Weights of a small image classifier.
Model: norm layernorm, activation gelu, num experts 32.
Training: adamw at rate 0.0013, 23200 steps, batches of 128, held-out accuracy 91%.
Data: trained on retinal OCT scans (Kermany 2017), 30.2 epochs.
Rows from block 3 of a small image classifier, named by matrix and row number. Rows with one number within an expert belong to one neuron, the router's apart. Each number is 500 + 25 x the weight over its row's rms, rounded and kept within 0 to 999. All counts start at 0. Numbers have three digits each. After the name is the row's rms in percent of the matrix's.
After each expert's rows are labels from the 100 images, of 14976, where the router gives the expert most weight on average: "responds to" is what is common among them. Only what is clearly more common there than usual is listed. The data: retinal OCT scans (Kermany 2017).
# router: router (model.blocks.3.mlp.router.weight, 32x160), inputs 0-79
# up: expert up (model.blocks.3.mlp.up, 32x32x160), inputs 0-79
# down: expert down (model.blocks.3.mlp.down, 32x160x32, transposed), outputs 0-79

# expert 15
router.15 102:480504503498496528469450546502533476469451503486495478538487462505557495533500497511549471494459486526524510475497514511503497475526489530459479473488507477519528488543505473446492485458474531525547516517489491482521491484467517508502502546
up.0 095:482479490463493500490500497473500519532497517572511507496493478496526515523509489521531470466428519506519527495527525488486485489533472525479503508468485487535580532489526474488514523479470489507487487504478531491498494528456517498511502497
down.0 096:538488510503476540506474543505491484477509484523521561486480492511458517507524503529490458484457498531495507498520526478498461476500486515501514523471507484546508518495525525429520505522528483467515495486501546471485499483483508473482482502
responds to: finding: diabetic macular edema

# expert 27
router.27 101:509481490469442521529463544510486481504531499511484492500490490513519489509507488530525483495473489552510526517515515526504497459499482513471470481479494454536552525508517481468522522453464475480528532483456514458540459495485504485503481560
up.0 105:554536482516507510453488497464535494537501490470511519521491492523462494484495510521498497488565480504506518480507525511509482480515518477483511493463527503480507471499488560483474500497494555505487486480512509495490512489547527465500486515
down.0 103:516496472502498491493515523482476445493484519502529523525519537503512468495456541501485503513501474535539502500503540452500538496479493503479535489503511518514514521525485489463518514509542538455481512537523488508500491496478532527487506497
responds to: finding: diabetic macular edema

# expert 31
router.31 088:513527528470480545478533533523550480481516502501475518529448514515492494471515459494527499499514449492471534494500523472473469497494451469488462536466467485477496446531517465477542467490500495484474497490527517480527507503489486462493529493
up.0 100:498511502478481496608501510547498515462493490488481504464484519493505474487509471489485519543458499511546489523490515496545516520552482488504472488519499523496530472495519510489460535465489492529486476481494520490481523467469458510481520500
down.0 104:515486515518499532515468515479487514512510513511521515496508478500543477543491499516542480467463488507489518483527511486503487494519520520508479521493421456505533530462479511480516495455514450493505533494487490528525520511451531519513433520
responds to: finding: diabetic macular edema

# expert 14
router.14 085:505506471502445551486486530500509464518488498513520501502471481496492522494509530513505464486493476563510507522529520535468456474484520507484518489524494456472532461489489508459541515486475513479523484480505526462515488465472553447462545527
up.0 101:483471481479507484545490498528536529486490505519470481485521517469458547534524495484463500504518525490481473515451426516465504525472504505491495508545544553460445545481554509527491510502512459487515501473475546505485488497501477492492519472
down.0 102:523504479467439504516499521533506482485500497494464495460504516496467494477537483495475481498480486536518474489487524485496536496526526491524483477506515539514507479464482557464513510543525528459504529455485492471465459451496503448484504519
responds to: finding: choroidal neovascularization

# expert 5
router.5 113:479548525481480514474566519507489500488510534496498467462471491491512485499517473461511503529484489490500452544497498515508539509518552481485517458551474521518467440543489493490498477492469505496522465483481475475527479497480455488529531495
up.0 113:461496494537516476512546501496491496502521506518539477505510492497483542491513570474505516496533495501501455513514499511497515490453492534502544458507450489529488522537448481537505499501500512528546486533504444451478484506473473490508463440
down.0 128:506470476489504507493512509475477508496490454505506536497502490494519507493464545506492487462487501529492501457529525482520494486504468546493502473468482456530481514519520501457485495468489525517523492507527508515511504505520531525500490546
responds to: finding: diabetic macular edema

# expert 19
router.19 086:469493500490452510494490546508507471512501481503473488498505469491514505507504484535549490474470491527521519492514533535470479466502466496494490477472485451522556522518512485445498514472475490503543499510463514472522478459499532486473477559
up.0 107:499511483483463450502492517472427486517534510480497507527533479491452525477511478508497511499542510506515516508472523530489468479517502488543516499496486514493515527509468536490526524491487522505526471476521478542478483509522537473473485522
down.0 103:476484501509476513517471524512534477468479481466517455478499499539536526514485515462471485528518491503506438479513515480509537517522491503445501452466506530506491474482525495463459470505505537490498475515493523484480533447482483534510548488
responds to: finding: choroidal neovascularization

# expert 1
router.1 108:513508455468465510538455515524515512453493502500465489456489529487530490503509496509493505539463546511519523527505483521513503463509487520457462479511520453482481514507512519466521516464481498479527547487472516470529490480539486474507495544
up.0 105:496507487501496445533471513511492469504482521472470473463500527514457493557534482483492504519536516436505519489483498493496493515508498505548465490511526559467456529524527514514498531491484495512503474491516541527484491484512493487440472506
down.0 111:483523509500511522463530503486492531554517504498462473486511459450463508521477490549495481464528555487453521520509462535468489530504501506488505487537488504468523504532484549530505502535512449520523482511503487508538492521542532508519508478
responds to: finding: choroidal neovascularization

# expert 20
router.20 111:486513507524489527501494484517534479526492527488483477509475532485496479528518476496500510496518519443522525516537533515463522491509514474534466482452499526499464492498529527476479538512504548510481469481502503548539505497509529470457488509
up.0 087:497476496525528473468552449498495510547513505521483519482502518487530515515492496513494529484459498491493515455532512472465504464495492490518481517475501512508466538510526521502459512529504533532477467479536503564497516540482503515484437509
down.0 071:505466507486504496507469507506498497521494485537517534501475555515475508514482507514445492526459529506506518577504512510511520499503517486490493502556536469522461511538497513534501478484502470441443490494525522473487467496540498484453479471
responds to: finding: choroidal neovascularization

# expert 13
router.13 113:508504498512520462527525527497470473517481468481459521461514528492485468497512482445488538491488508498506525458535448465517518497542477542529473508472482536468462525527486515482488517457513474487515537518531472514490503540518479531483456526
up.0 119:523502519501469508457491521504487470547544518514489523503511516487504484530499479537532521504518489524541516508511509477462507485467470463523556493478461479508506495517486512479531488528508487463499528530500484516524491447496543489473460506
down.0 143:499527512498461506505460489561513517490514542513496501480450515483498479524520469511479519551525542477487503567515487537497553497510531509527491501516540532512486492520471500526547528521497470463480495472489492497528470524499510478492508499
responds to: finding: normal

# expert 28
router.28 094:505522487490530510488475515536477469505513510501487509519527511497496479526512505478517467539438526474532531494474488509471496501476514545510479471474505512538484490515499459496525517498508455475513554481512482471533476485511522553455502517
up.0 124:461502463519536501492549467502479508507483530520516476487544500469487510531498560464472476542472507477504498509464502506469514501469566534489532488526524520509465516488466479500520526539509476484495523459516471522489492494489507515496512475
down.0 093:486460490474464475510499519517468471528534460467502464480472505553501496470490519498478506519544475532524505526519525448518525465542494516506535543507475470511498526468532500497501465467460516505464481478521520513536486494517482472488542529
responds to: finding: choroidal neovascularization; finding: diabetic macular edema

# expert 26
router.26 100:510488534497500516499512522523457478486498487502529521487488480510546482495534517512505507458453495546518484505528498487476527481489503528497522533531517475537490528503473484479479464531516494481501527528495464498496448500476484504505464537
up.0 098:531499494515468511491511511514508507508530510547470538450498531472518480481516487494517540473473524531506514488526488457503530482541513535493427550461467483488459522479503494478513519489510511513415534490452483475499498534456515505518467506
down.0 100:510480486454546503503509472529494518501509474506507496463513527457463478461565527504499487488455478510525514506422468506495484508508491526506511516514508497478475555474508464490506499499487480528523556521518486470468471464470491496522490491
responds to: finding: normal

# expert 24
router.24 088:471503469517483519486521535475508469492512533496474473518551511491492547495454475533520514501524467535492485508479535495512485476508539492529494501530451493456493532474443506464509530452507503500514466472525527515521534491484546468471538521
up.0 085:488512473509524541450505524469518487490528503499503491503553484499492536483480524556530487475518438508492484491497509475520491469542517488493509499523485483469503506482446537485519499478513507488507501488497511501476527448488513478514528514
down.0 077:483470450504486495491507470463487548488512482509522493470538498482488524517481533510486503491544480482496481545500454530500499547490478508450503476511531512474491522506449530568490496516535516510500509515501476510489490532524525493530481492
responds to: finding: diabetic macular edema

# expert 16
router.16 111:471509508513505442503549518519489488504507530480552459483523529479480472490508474516472534533529550501523513532453532516493528477495513501540526463481487516471499499502463520496499533555492528503515447523491471502508507501488500486489493456
up.0 109:516524511465469499532502508512440496492520473504510501456523517498493481456525474489465498514475487483547529501485483452525498489529482480530505550481477532526516525438487532526491467519518517460481565505513494505474521489533455520497479472
down.0 119:521485490502465490504479496461459501522473493513511558504493503508546473501503491507481508475471520528502532449548523458513480477523486499522495513477478481506529523507486509494480492511528545507507527519504513518509516541494510533516469529
responds to: finding: choroidal neovascularization

# expert 7
router.7 104:470496510460435516503482541490500453499466509487507471492465519520549483483508508507463472493496459536522509520515541501488516484508470529472510467557518457525500497546505499476472494473510514477544487508496523463503450491496486511499499553
up.0 093:530520519441501485495477488450465494559500493456474475496503534522501488532432481556485498475534490452509504496499492493496455523517505519522520497518489497487510479507521508501475537485505476502524493518502545551506489491544515514459501499
down.0 095:527490533496515549469487499490554505492508474495496474528494443516475525531493500532529484482484452480441481519541475529491484507459523502466513475504526505482524508498488497522492493535531475520519485496478540464506496482517472504537533462
responds to: finding: choroidal neovascularization

# expert 4
router.4 094:507516485480445513479458537496508464513521504508477530488474478497530482491505495528521471481470502538519531477530518497496496455517490509485476478494492456532528506510542501463493515452473506512536524491472509471530504471498521468510521556
up.0 108:494520498466471493490475532539488512486539503481496501516495549495507493508485478524480526494495489500497524499512519502474510478511445498511466462468516532544476519525521512493492483491463529479533515482505531498523518493554489473495534501
down.0 109:487487483496490482478469503527539485501510518498478502502444517498505432501525500515476545537502481504485499524464506474503527497501525520465446497529526486486475489499499523447497514511499533487442558472530460479455497468454504497507480522
responds to: finding: normal