From a checkpoint of a small image classifier: 98430 training examples.
Rows from block 5 of a small image classifier, named by matrix and row number. Rows with one number within an expert belong to one neuron, the router's apart. Each number is 128 + 32 x the weight over its row's rms, rounded and kept within 0 to 255. All counts start at 0. After the name is the row's rms in percent of the matrix's.
After each expert's rows are labels from the 100 images, of 14976, where the router gives the expert most weight on average: "top examples" is what is common among them; "colour at peak" is the nearest of a few named colours to the mean colour under the peak. Only what is clearly more common there than usual is listed. The data: retinal OCT scans (Kermany 2017).
# router: router (model.blocks.5.mlp.router.weight, 32x160), inputs 0-159
# up: expert up (model.blocks.5.mlp.up, 32x32x160), inputs 0-159
# down: expert down (model.blocks.5.mlp.down, 32x160x32, transposed), outputs 0-159

# expert 18
router.18 080 [153  72 128  87 130 132 135 106  70 119 153 113 140 176 104 151 112 101 112 178  81 145  84 152 103  78 111 106 130  95 119 106  94 109 129 167 152 167  76 197 113  84 111  95  96 122  81 109 144  43  83 107  94 144 167  90 166 128 161 124 154 145 119  83 134 165  72 183  69 131  77 137 122 113 134 120  86 109  96 128 161 115 111 100 133  95 137  75 141 127 128 120  83 187 123 133  86 128 154 155 132 153 170 171 173 117 154 179 129 182 149 106 101 150 165 162  81 127 182 127 179 150 108 181  95 108 116 162  94  60 104 160 143 130 161 100 170 121 127 163 140  78 176 117  88 117  88 114  93 106  62 139 126 104 136 161 172 104 124 103]
up.1 088 [188 113 154 144 118  96 148 115  89 144 134 140 111 125 122  90  72 135 125 152 123 148 123 122 117 110  63 130 152 123 128 126  69  87 138 181 101 154 109 149 164  88 104 109  59  81 118 119 134  37  94  93  96 205 128 146 139 112 116 152 129  98 116 122 131 133 142 158  99 137 174 149 175 158 129 143 176 163  92 160 152  25 109 132  90 132 125 136 180 150 119 108  42 144 124 119  69 131 127 141 124 132 142 169 134  97 187 157 134 150 144  86 170 138 128 134 148 165 193 138 145 141 193 157 113 143 108 159  88  84 177  79  64  78 141  94 158 135 123 168 100 180 139  54 158 144 109 144 155 105  78 113 115 145 102 125 126 129 151 112]
down.1 092 [101 133 176 121 163 158 107  88  86 128 122 115  90 118 136  77 113 114 144  64 142 163 117  98 129 161 128  91 136 103 111 171 115 143 175 125  95 137 173 124 171 151  76 202 171 182 125  91 101 101 107 136 151 155  91 154 152  86  90 111 153  69  88 138 119 125 120 123  34 131 149 138 146  85 130 106 125 185 151 195 186 138  46  93 142 143  92 115 154 118 124 163 166 182  91 104  97 146 127 128 154 140 151  79 158 119 112 101 123 109 159 139 157 162 122 136 152 203 181 118 165 197 136  88 123  69 158 127  88 166 172 127 133 166  94  91 140 140 143 137 183 161 140 160  86 156 122 161 139 118 105 106 155 104 167 129 165 136 118 170]
top examples: finding: diabetic macular edema
colour at peak: grey

# expert 5
router.5 120 [120 180 133  75  88 142  87  91 186 149 171  68 141 109 180 150 138 100 190 106 148  75 166  96 140 194  99 140 166 145 135 195 156 160 144 136 102 125 176 144 157 162 118 110 171 163 128  66 116 169 129 133 172 107 112 162 159 150  88 151 169  82 125 174 150 136 164  84  97 126 115 184  93 106 144 113  95 117 174 168 156 150  83 131 130 155 170 114 135  93 106 109 181 176 140 116 110 160 102 113  94  67 107 120 156 150 139  99 158 147 156 172  97 126 108  90 115 121 113 169 111 161  97 158  61  81 175 117 112 168 167 140 124 174 124  84 115  82 154 133 130 105 135 154  91 110 156 128  99  57 155 136 119 117 135  68 126 100  85  98]
up.1 112 [161 147  99  51  90  46 124  93 158  99 140 104 112  87 115 133 172 101 154 119 120 115 149 145 166 126 129 143 130 110 136 164 181 151 106 140  79 135 153 128 128 123 122 127 121 162 133 130 128 156 185 124 172 122 130 126 175 136 112 157 148  81 133 148 206 133 119  85  90 170 144 125  93 138 200  88 149 114 158 130 171 132 150 185 135 148 148  99 140 129 132 100 144 187  96 125 125 147 133 133 129  95  90 145 114 200 152 109 181 140 121 147 120 159 117  91 176 133 131 146 104 106 188 180  98  86 175 108 132  59 151  87  77 131 103  93 138  80 120 162  97 112 133 158 129  78 114 139  64  61 163  37 162 177 146  81 136 124  96  77]
down.1 106 [162  96 207  96 101 134 160 120 113 128 128 161  92 169  80 130 112 105 150 142  95 157 153 116 125 111 156 134  77 135  73 116 110 154 115 119  85 104 130 125 120  88 156 146 124 131  88 158 145 111  83 164 129 219  78 137 129 162 130  94 122 113 169 119 184 132 139 189 140 108  81  96 145  64 103 124 112 153 115  99 136 194 163 124 116 163 141 101 148 168 109 182 151 180 115 139 136 126 147 146 145 168 122  93 182 129  71 134 135 127  81 126 137 137 123  66 174 124 153 133 170 143 164 160 160  77 131  84 117  99  79 130 153 126 135 150 145 106 136 208  88 134 184 166 154 102 105 127 185 178 126  81  94  52 153 184 180 171 141 119]
top examples: finding: choroidal neovascularization
colour at peak: grey

# expert 17
router.17 088 [106 146 161 118 103 101  74 145 148 183 126 114 183 140 140 113 114 139 131 109 169 108 169 120 153 201  73 150 184 186 167 128 170 157 125 157 163 141 158 136  94 184 137 121 182 136 108 156 166 142  69  79 139  88 168 119 130  75 121 140 145 131  85  94 128  93 172 121 124 138 103 153 131 159  71  81 120  99 125 137 129 165 139  74 157  83 139  75 140 113 158  94 111 111 137 122 124  99 124 117 163 111 154  60 110  76  71 165 141 155 152 168 128 139 163 174 131 124 148  99 155 168 106 129 128  88 155 137 154 206  96 149 137 116 187 126 117 152 141 147 212 133 111 143  89 134 152  66 156  48 116 145  98 102 123  83 117 117 169 180]
up.1 080 [155 167 141  99 157 163 125 105 106 135 167 193  72 121 106 108  81 127 144 116 109  79  89 139 111 142 111 140  91  90  99 161 101  96 130 161 150  84  97 156 144  70 168 111 100 133  87 127 147 134 155 152 111 130  95  97 144 160 205  90 113 120 173 128 156 128 125 156  93 149 147  48 127 121 143 139 155 165 115 120  91 174 172  85 132 179 169 164 145 138 150 168 161 113  59 117 155 176 123 127 141 135  50 143 151 172 102 184 116  74 104  88 140 150 162  90 142  97 144 126 146 110 143 129 147 116 184  69 101 128 123  76 199 102 106 167 133 173  34 137 114  93 136 163 135 114 133 132 108 187 153 125 119 173  89 148 105 175 113 115]
down.1 082 [149 135 130 118  76  91 129 207 109 133 165 137 152 172 142 129 114 136 135 128 120 143 119 128  40 102 136 155 104 105  94  93  96 169 156 152 168 122 142 112  94 138 122  50  88 113 193  98 109 127 159 171 109  91 126 114 175 182 160 150 147 155 120 146  93 103  70 103 158 120 179 134 121 158 161 133 102  76 151  96 141 124 136 197 148 122  95 150 125 150 149 112 116  86 172 109 120 171 158 167  82 140 158 149  75 141  71 147  94 131 105 104 144 102 135  97 157  61 115 121  67 121 126  81 153 151 114  84 110  48 101 113 147 116 114 104 121  84 163 102  94 159  72 196 170 169 141 147  97 174 188 136 129 105 117 168 168  97 137 106]
top examples: finding: diabetic macular edema
colour at peak: grey

# expert 19
router.19 075 [124 122 135 139 154 158 132 104 136 115 132  38  93 147 104 138 122 109 181 106  85 133  73 152 137 176 105  74 157 134 127 131 122  87 119 135 182 101 103 173 142 143 139 100 160 108 165 167  86 149  82 132 108  96  89 115 142  91 135 110  97 160 149 145 134 145 125 143 166  99 102  95 175 111  92 100 101  94  34 116 129 120 125  81 122 139 131 130  99 156 183 141 175 128 139 102 172 134 128 143 185 193 137 101 174 114 168  83 134  98 128  40  89 178 168 154 102 122 130 162 103 141 100  98 158  98 148  64 108 114 100 162 170 159 104 163 111  95 118 119 185  97 161 180 197 146 135  87 175 165 166 157 157  91 145 134 108 175  88 122]
up.1 099 [139 117  69 103  59 112 164 121  78 129 151 178 122  81 121 159 162 139  96 218 173 116 127 115 127 124 140 127 125 155 128  74 116  91 116 128 143 145  87  73 130 120 129 172 143 128 127  96 193 141 117 116 123 132 157  65  91 140 152 151 161 151 139 153  83  65 134 132 149 139 120 135 169 116 114 128 112  64 152 123 163 139 137 154 121  94 110  54 153 128 141 170 127 107 105  79  55  54 151  64 128 131 149 112 178 138 179 139 180 141  85 121 107 123 127 131 127 133 117 148 199  99 133 158 142 164  81 176 134 111 152 153  87  93 192 148 151 121 119 181 123 135 152 155 155 149 125 116  80  77  93 135  75 108 158 130 177  54 132  97]
down.1 103 [160 161 103 131  99 136 137  71 189  95  88  86 149  60 171 175 105 162 102 101 135 118 157 132 116  63  94 126  81 122 171 168 157 155 100 118 161 182 134 136 172 167 141 161 124 146 177  77 159 140 153 102 168 104 152 161 128 100  75 101 164 134 139 134 154  99 162 113 165 150 141 130  93 175  90 126 168 155 137 165 195 164 126 161  95 114 104 131 137 129 128 124 112 147 107  90 107 173 127 110  99 113 126  98 162 158 107  95 184 172 101  89 199  92  71 127 136 161 107 157 144  97 156 117  82  75 167 147 127 114 165  89 112 109  94 126 115 136 165 147 114 141  53  62 163  76 102 164  59 114 153 159 150 115 133  98 136 125  76 117]
top examples: finding: choroidal neovascularization
colour at peak: grey

# expert 7
router.7 110 [ 91 176 148 159 150 143  90  95 186 172 150  83 158 123 143 126  81  96 156  76 141 103 185 117  95 172 100 126 155 180 172 142 123 133 160 143 117 160 131 114 124 162  86 104 104 101  84  84 113 129 124 119 151  72 133 184 146 121  66  84 104  98  65 142 128 173 189 105 156 117 137 163 152 111  96 125 131 116 151 202 132 135  72 109 142  39 134 146 115  79 109 116 160 166 149 164  95 128  93 140  94  98  73 101  98 110 110 154 157  84 109  98 186 176 122 149 116 147 106 126 130 202 104 122  87 114 168 130 128 174 141 144 137 187 155 123 115 155 202  99 158 157  90 148  59 163 134 133 144 118 131 139 140 129  84  89 109 118 128 156]
up.1 087 [147 107 139 154 160 168 115 134 138  82  93 136 161 137 149 144  91  85 217 129 147 123 106 138 152 191 168 147 164  87 147 127 126 173  86 131 158  91 100 144 147 128 150  66 169  92  91 146  82 157 164 142 104 120 142 101 122 144 153 131  98 195 192 132 115 139 163  54 143 178 100 102 164 113  73 152  97 184 133 115 112 135 152 110 130 132 196 185 129 150 126 131  82 112  98 115 169  78 161 128 178  86 158 137 125 137  83 154  89  89  62 132 121 188 177  96  95 124 186 157 143 108 118 132 115 138 135 132 125 150 150 133 161 142  91 179 154 125 109  88 120 112 170  74  92 134 103  69 132 148 115 181 101 126 159 118 110 155  87  62]
down.1 106 [120 152  83 106 146 120  92 132 185 115  75  98 184  86 117 121 124 173 140 162  77  87 141 164  86 102 135 224 139 109 126 161 117 220 143 113 133 150 129 152 136  76  99 127 128  98 175 164 132 116 127 119 184 128 125 108  69 181  93 103 147 109 191 131 151 145 110 163 175 113 153 129 155 166 154 185 132  84 125 152 137 215 170 161 165 151  90 117  65 153 114 131  95 123 150 175 131 111 160 140 124 110 115 141 161 126  72 129 110 162  85  32 141  97  92  73 120 163 127 101 135 102 125 118 145 116 148 148 118  74 139 138 116 106 160 125 142 146 119 188  73 110 134  83 114  62  93 151 138 116 125 105  92 120 136 134 124 136 161 103]
top examples: finding: diabetic macular edema
colour at peak: grey

# expert 14
router.14 106 [107 175 114 142 144 125  78 137 137 148 174 105 128 133 167 164  96 165  85  91 165  98 171  96 114 176  84 118 154 170 109 115 135 132 160 179 102 156 143  99 165 160 112 168 140 167 130  51 147 133 130 141 170  79 135 150 155  99  67 100 163  80 102 185 159 141 170  90 121 115  87 159 120  73 108 138  91 146 156 200  93 164  72 116 150 179 153  92 112  57 106 143 159 123 170 112  79 147  75 113  87 104 146 145 149 136 143 112 123 142 143 196 142 104 103 165 130 126  79  82 105 203 110 113  92  87 156 112 163 164 162 153 150 138 176 107 126 130 132 182 162 114 124 137  74 141 171 147 134  67 109 126  82 124 127 113 136  84 126 144]
up.1 106 [154 185  93 135 148 143 129 174 107 152 169 107 137  85 170 151 114 157  72 107 118 118 158 105 128 144 132 128 111 118 104  78 145 157 127 168 130 168 131 105 139 142 162 194 154 192 141  85 172 133 130 135 123 105  64 108 145  88  99 140 164 100 132 136 170  71 142 121  79  99  87 125  74  79  88 114 116 125 165 158 104 209 139 115 126 218 128  94 147 101  84 162 158  92 164 113 105 204 110  90 100 147 188  92 166 165 117  82 135 156 172 191 137  98  77 162 170 102 113 112 129 109 178  98  98  95 141  93 174 137 144 103 154 120 132 118 135 150  94 204 169 134 115  90 144 156 148 152 115 125 148  87  86 147 114 128 126  75 112 117]
down.1 116 [147 106  96  66 127 153 155  18  86 161 117 206  72 109  98 148 157  94 114 130 142 146 122 125 149  54 152 149  44 112 148 162 133  97  77 112 138  95 116 151 200 140 197 150 147 156 147 155 144 143 176 158 105 157 152 164 167 164 200 113  91 154 135 136 136 104 115 138 138 173 124 107  98 107 136 125 120 126 163  89  86 104 111 163  92 132 105 113 150 147 221 202 139 125 175 105 131 108 116 137 122 109 145 148 174 146 129 118 136 118 101 130  81 118 111 133 131  71  66 122 153 152 161  99  59 150 100 125 109 127 128 121 129  81 146 119 169 140  76 140 146 118 117 164 139 124 136 127  63 123 111 115 146 100 125 188 118 147  91 125]
top examples: finding: normal
colour at peak: grey

# expert 22
router.22 090 [103 152 120 126 160 149  96 117 217 168 155  80 184 160 148 109 107  77 168 105 117 142 163 136  85 178  95 137 148 147 174 182 123 121 118 175  83 114 159 127 115 156 112 100 154 100  76  90  68 127  91 104 133 109 129 175 152 139  78  64 144  99  79 152 164 188 170 109 169 128 132 195 116  83  85 137 120  72 145 191 133 126  61 111 141  74 142 128 109 119 128 121 148 173 140 168 105 133  88 122  97 120  71 124 138 111 117 156 173  91 141 114 173 152 135 120 112 141  98 144 102 190 107 125  91 111 189 126  98 183  85 161 163 178 151 130 116 139 204 114 160 108 121 107  97 138 143 124 126  91 116 135 139 140  81 103 122 147  96 172]
up.1 090 [183  72 159 130 108  85 176 144  79 160 121 131 178 121  85 135 108 127 133 116 125 152 159  94 132 103  88 132 108 161 116 166 140 181 134 132 160 140  91 144 111 112 179 134 172 150 176 139 221 158 118 108  61 138  78  95  99 146 163 158 117  76 106  83 141  93 128 132 134 123 144 118 109 192  61 107 143  77 134 103 116 156 207 134 108  95 117 105 135 151 122 106  92 122 105 125 143 107 197 134 128 161 129  27 163 151 119  90 152 171 116 118 150 106 173 145 115 104 108 155 146 106 144  76 166 131  98 155 106  95 114  93 106  55 108  97 105 145  72  95 174 150  82 106 162 188 137 117 131 143 107 138 152 165 101 134 121 178 165 139]
down.1 098 [144 120  78  86 129 129 166  79 117  95 111 135  69 107  96 130 102  73  95 165 115 142 116 131 125  79 124 172 138  65 154  82 129 150 136 176 132 128 162 165 109  80 118 153 122 170 126 173 103 106 175 102  91 164 157 136 124 120 158 150 153  97 169  75 162 156 137 157 130 150 146 142  82  77 122 172  61  79 183 151 112 153 138 139  90 170 156  81  88 143 151 109 133 179 131 148 134 141 153 203 139 150 147 141 218 179 126 145 119 120 121 142 124 135  48 109  86 142  55  72 139 141 118 127 126 133 121 143 200  83 136 115 188 102 157 122 173 129  77 123 111 100 186  87 170 137 147 110 128 102 112 108  98 160 154 117 125 125 108  82]
top examples: finding: diabetic macular edema
colour at peak: grey

# expert 21
router.21 138 [100 141  97 117 134 113 139  83 161 172 122 111  79 124 128  61 126  82 104 119 171 112  98 102 122 152 109  74  91 134 161 168 178  69 135 142 151 111 111  92 176 125 115 184  84 135 194 103 130 137 176 190 109  77 164 164 125 166 141 146 163 100  80 145  88 183 165 122 140 147 167 165 124 130 166 122 139 152 114 168 119  79  76 102  98  91 106 121 111  60 161 149 162 122 131  99  75 104 121 117  92 133 131 144 123 124 169 135 159 127 193 164 139 122  56 181  78 154  46 125 130 172  87 109  92 182 163 125  98 172  81 125 111 121 138 148 150 181 143 183 127 139 114 129 145 106 172 125 120 103 150 171 156 134 110 115 114  90  88 157]
up.1 101 [106  96  74 135 130 211 113 146  62  38 120 143 134 114 147 145 170 120 123 189  97  94 117 169 156  95 164 109 142  77 113  97  82 116 115 108 136 127 103 147  92  63 117  86 164 128 141 144  80 104 132 125 116 153 165 103 117 123 150 136 132 148 119 103 109 166 139 124 185 173 154 146 158 138 101 194  93 136 126 137 109 127 121  56 112 135 183 133 101  98 141  57 126 133 119 108 144 119 161 164 161 154 144 178 163 104  94 152 128 166 111 117 105 186 153  78 114 124 189 146 198 136 116 192 136 126  50 196 179 133 140 135 158 151 113 131 133 113 103  60 113 138 114 132 122 167  89 130 135 111  81 130  68 116 132 126 121 113 152  67]
down.1 096 [176 175  78 152 108 135  79 137 128  60 139 113 174 102 167 188 115 128 112 156 108 108 141  97 102 144 159 148 162  98 154  69 124 141 136 120  88 108 164  83 126 160  98 177 123  96 168 146 104 145 156 107 101 141 174 129  53 148 101 118 183 102 155 105 101 147 161 148 151 107 141 108 164 157 137 157 124 147 105 165 152 147 141 154  76 156 187  92 102  73 162  74 105  88  85 146 151 109 157 102 100 135 126 157 152 120 123 148 114 176  42 104 125 172 118  89 170 183 129 150 135 111 137 146 138 104 116 159 187 174 111  96 124  61 159 159 134 147 140 160 178 153 143 115 137  72 119 149  98  92  74 116  76 156 171 176 176 142 152  86]
top examples: finding: choroidal neovascularization
colour at peak: grey

# expert 20
router.20 110 [ 81 158 104 113 116 154 106  73 185 138 160  95 129 118 150 116 143  79  76 118 144 105 151 118  95 146 132 108 175 145 191 132 166  82 154 118 130 130 156 102 164 151  81 162 124 189 133  91  89 122 106 126 135  81 184 196 137  96  97  92 156  87  88 160 120 168 129 118 149 141 104 171 107  80 117 120  88 109 129 189 137 137  78 113 103  91 177  71 116  92 146 102 185 163 172 135 107 159  91 145  94 103 127 139 127 100 123 160 101 145 101 153 180 127 144 168  87 161 143  86 112 193  86 139  96 110 183 153  92 169 134 171 139 163 122  83 153 102 192 163 148 120 118 134  71 123 122 118 129  62 109 170 148 111 132 201 166 130 119 165]
up.1 088 [142  21 188 128 143 112 183 114  96 174 135 204  93 128 114 152 161 134 130  90 149 156 158  77 124  96 128  97  82 114 137 100 124  90  82 136 210 152  81 169 163 136 141 134 156 131 104 124 194 143 137 108 146 165 121 107 154  70 179 139 105 167 111 123  84 105 131 149  86 175 150 144 109 158  86  87 126 148 139 121 109 139 126 131 135  94 101 102 183 108 169 168  86 118 205  99 105  95 168 117  82 149 165  94 134 155 147  80 169 136 124 144 122 120 108 143  81  97 137 160 171 137  69  92  79 192 133 127 156 112 138 125 122 151 142 140 159 123  94 136 137 127  96 142 147 165 188  89 133 151 104 170 169  92 109 104  79  88 136 106]
down.1 092 [129 172  94 142 159 163  80 180 122 105 101 113 158 119 228 166 174 157 161 141 122  91 155 141 168 107 121 165 203  69  98 140  93 123 115 142 120 137 160 128  59  71 149  85 137 138 132 134  98 115  87 143  74 106 171 111  93 110 124 190 126 149 154 126 107 165 147 121 166 144 137 163 139 159 135 183 142  99 129 106  75 106 147 136  66 125 132 145  88 108  84  89 127 126 114 139 142 125 212 134 147 179 173 173 155  89 120 115 117 176 125  74 129 106  72 103 175 107 178 123 169 129 137 132 131 164  91  86 114 144  85 111 108 125 156 115  85 164 132  47 109 134  86  94 113 144 107 150 168  92  83  98 149 121 149 149 147 162 167 129]
top examples: finding: choroidal neovascularization
colour at peak: grey

# expert 12
router.12 126 [103 177 142 160 100 120 117 162 168  68  65 115  89 178 181  86  75 153 113 116 166 121 157 107 156 158  81  93  87 149 152 109 144 161 145 112 149 143 181 100 148 160  98 163 188 130 167  78  89 164  82 104 165 104 108 158 102 165 101 130 169 100 140 182 100 114 116 110 145  92 134 160 170 171 161 125 158 155  95 176 155  92  77 171 122 142 114  76 123 111 118 147 154 102 127  60  88 146  85  71  77 145 173 129 100 116 146 113 133 112 147 166 175 101 128 136 128 119 111 150  81 108 102 196 122 153 132 152  94 159 143  85 135 180 170  94  85  84 134 103 147 148 107 161 138  90 143 108 157  75 110 152  96  89 129  88 181 140 132 166]
up.1 092 [155 101  92 112  88 142 168 125 131  79  71 146 112 131 125 144 127 143 133 138 157 143  64 177 119 135 172 161 138  96 124 102 120 163 112 109 107  97 148 140  64  92 127  97 162  83  92 182 123 114 199 163 143 162 155 103 159 172 180 126 130 196 180 139 101 162 137  76 147 200 122 122 154 108 148 158 101 125 130  64 124  92 151 175  76 197 144 185 109 163 180 133 101 123 100 136 152 161 127 172 161  98 157 170  64  97 164 155  59 112 130 140 107 133 121  81 124  95 144 129 116  91 106 127 123 124  93 109 146 101  90 154 131 128 137 145 123 111 117  73 131 106 223  98 113 110  72 129 135 121 144 127 116  91 191 124 158  80 103  95]
down.1 080 [184 132 177 131 158 148 126 149 142 162 138  76 146 138 130 128 146 101 135  95 102 119  78 108 120 197  97  78 176  74 153 130 136 151 144 165 161 121 152 160 131 102 164  95 145 164 130 123 143 135 152 113 132 157 106 161 107 127 157 124 190 126  64  71 137 149  61 146 128 139 114 143 115  58 165 167  95  43 160  58 120 201 158  95 135 117 115 102 140 154 107 171 161 169 129 182 146 120 157 183 159 101  84 121 104 128 108 113 108 151 125 122 193 134 123 154 112  94 121 137 130 161 121 105 148  93 111 132  94 117  82 132 160 140  95 152 129 167 158 158 110  42 186  90 157 193  72 106  78 165 135 125 102 143 134 119 159 153  77 158]
top examples: finding: drusen
colour at peak: grey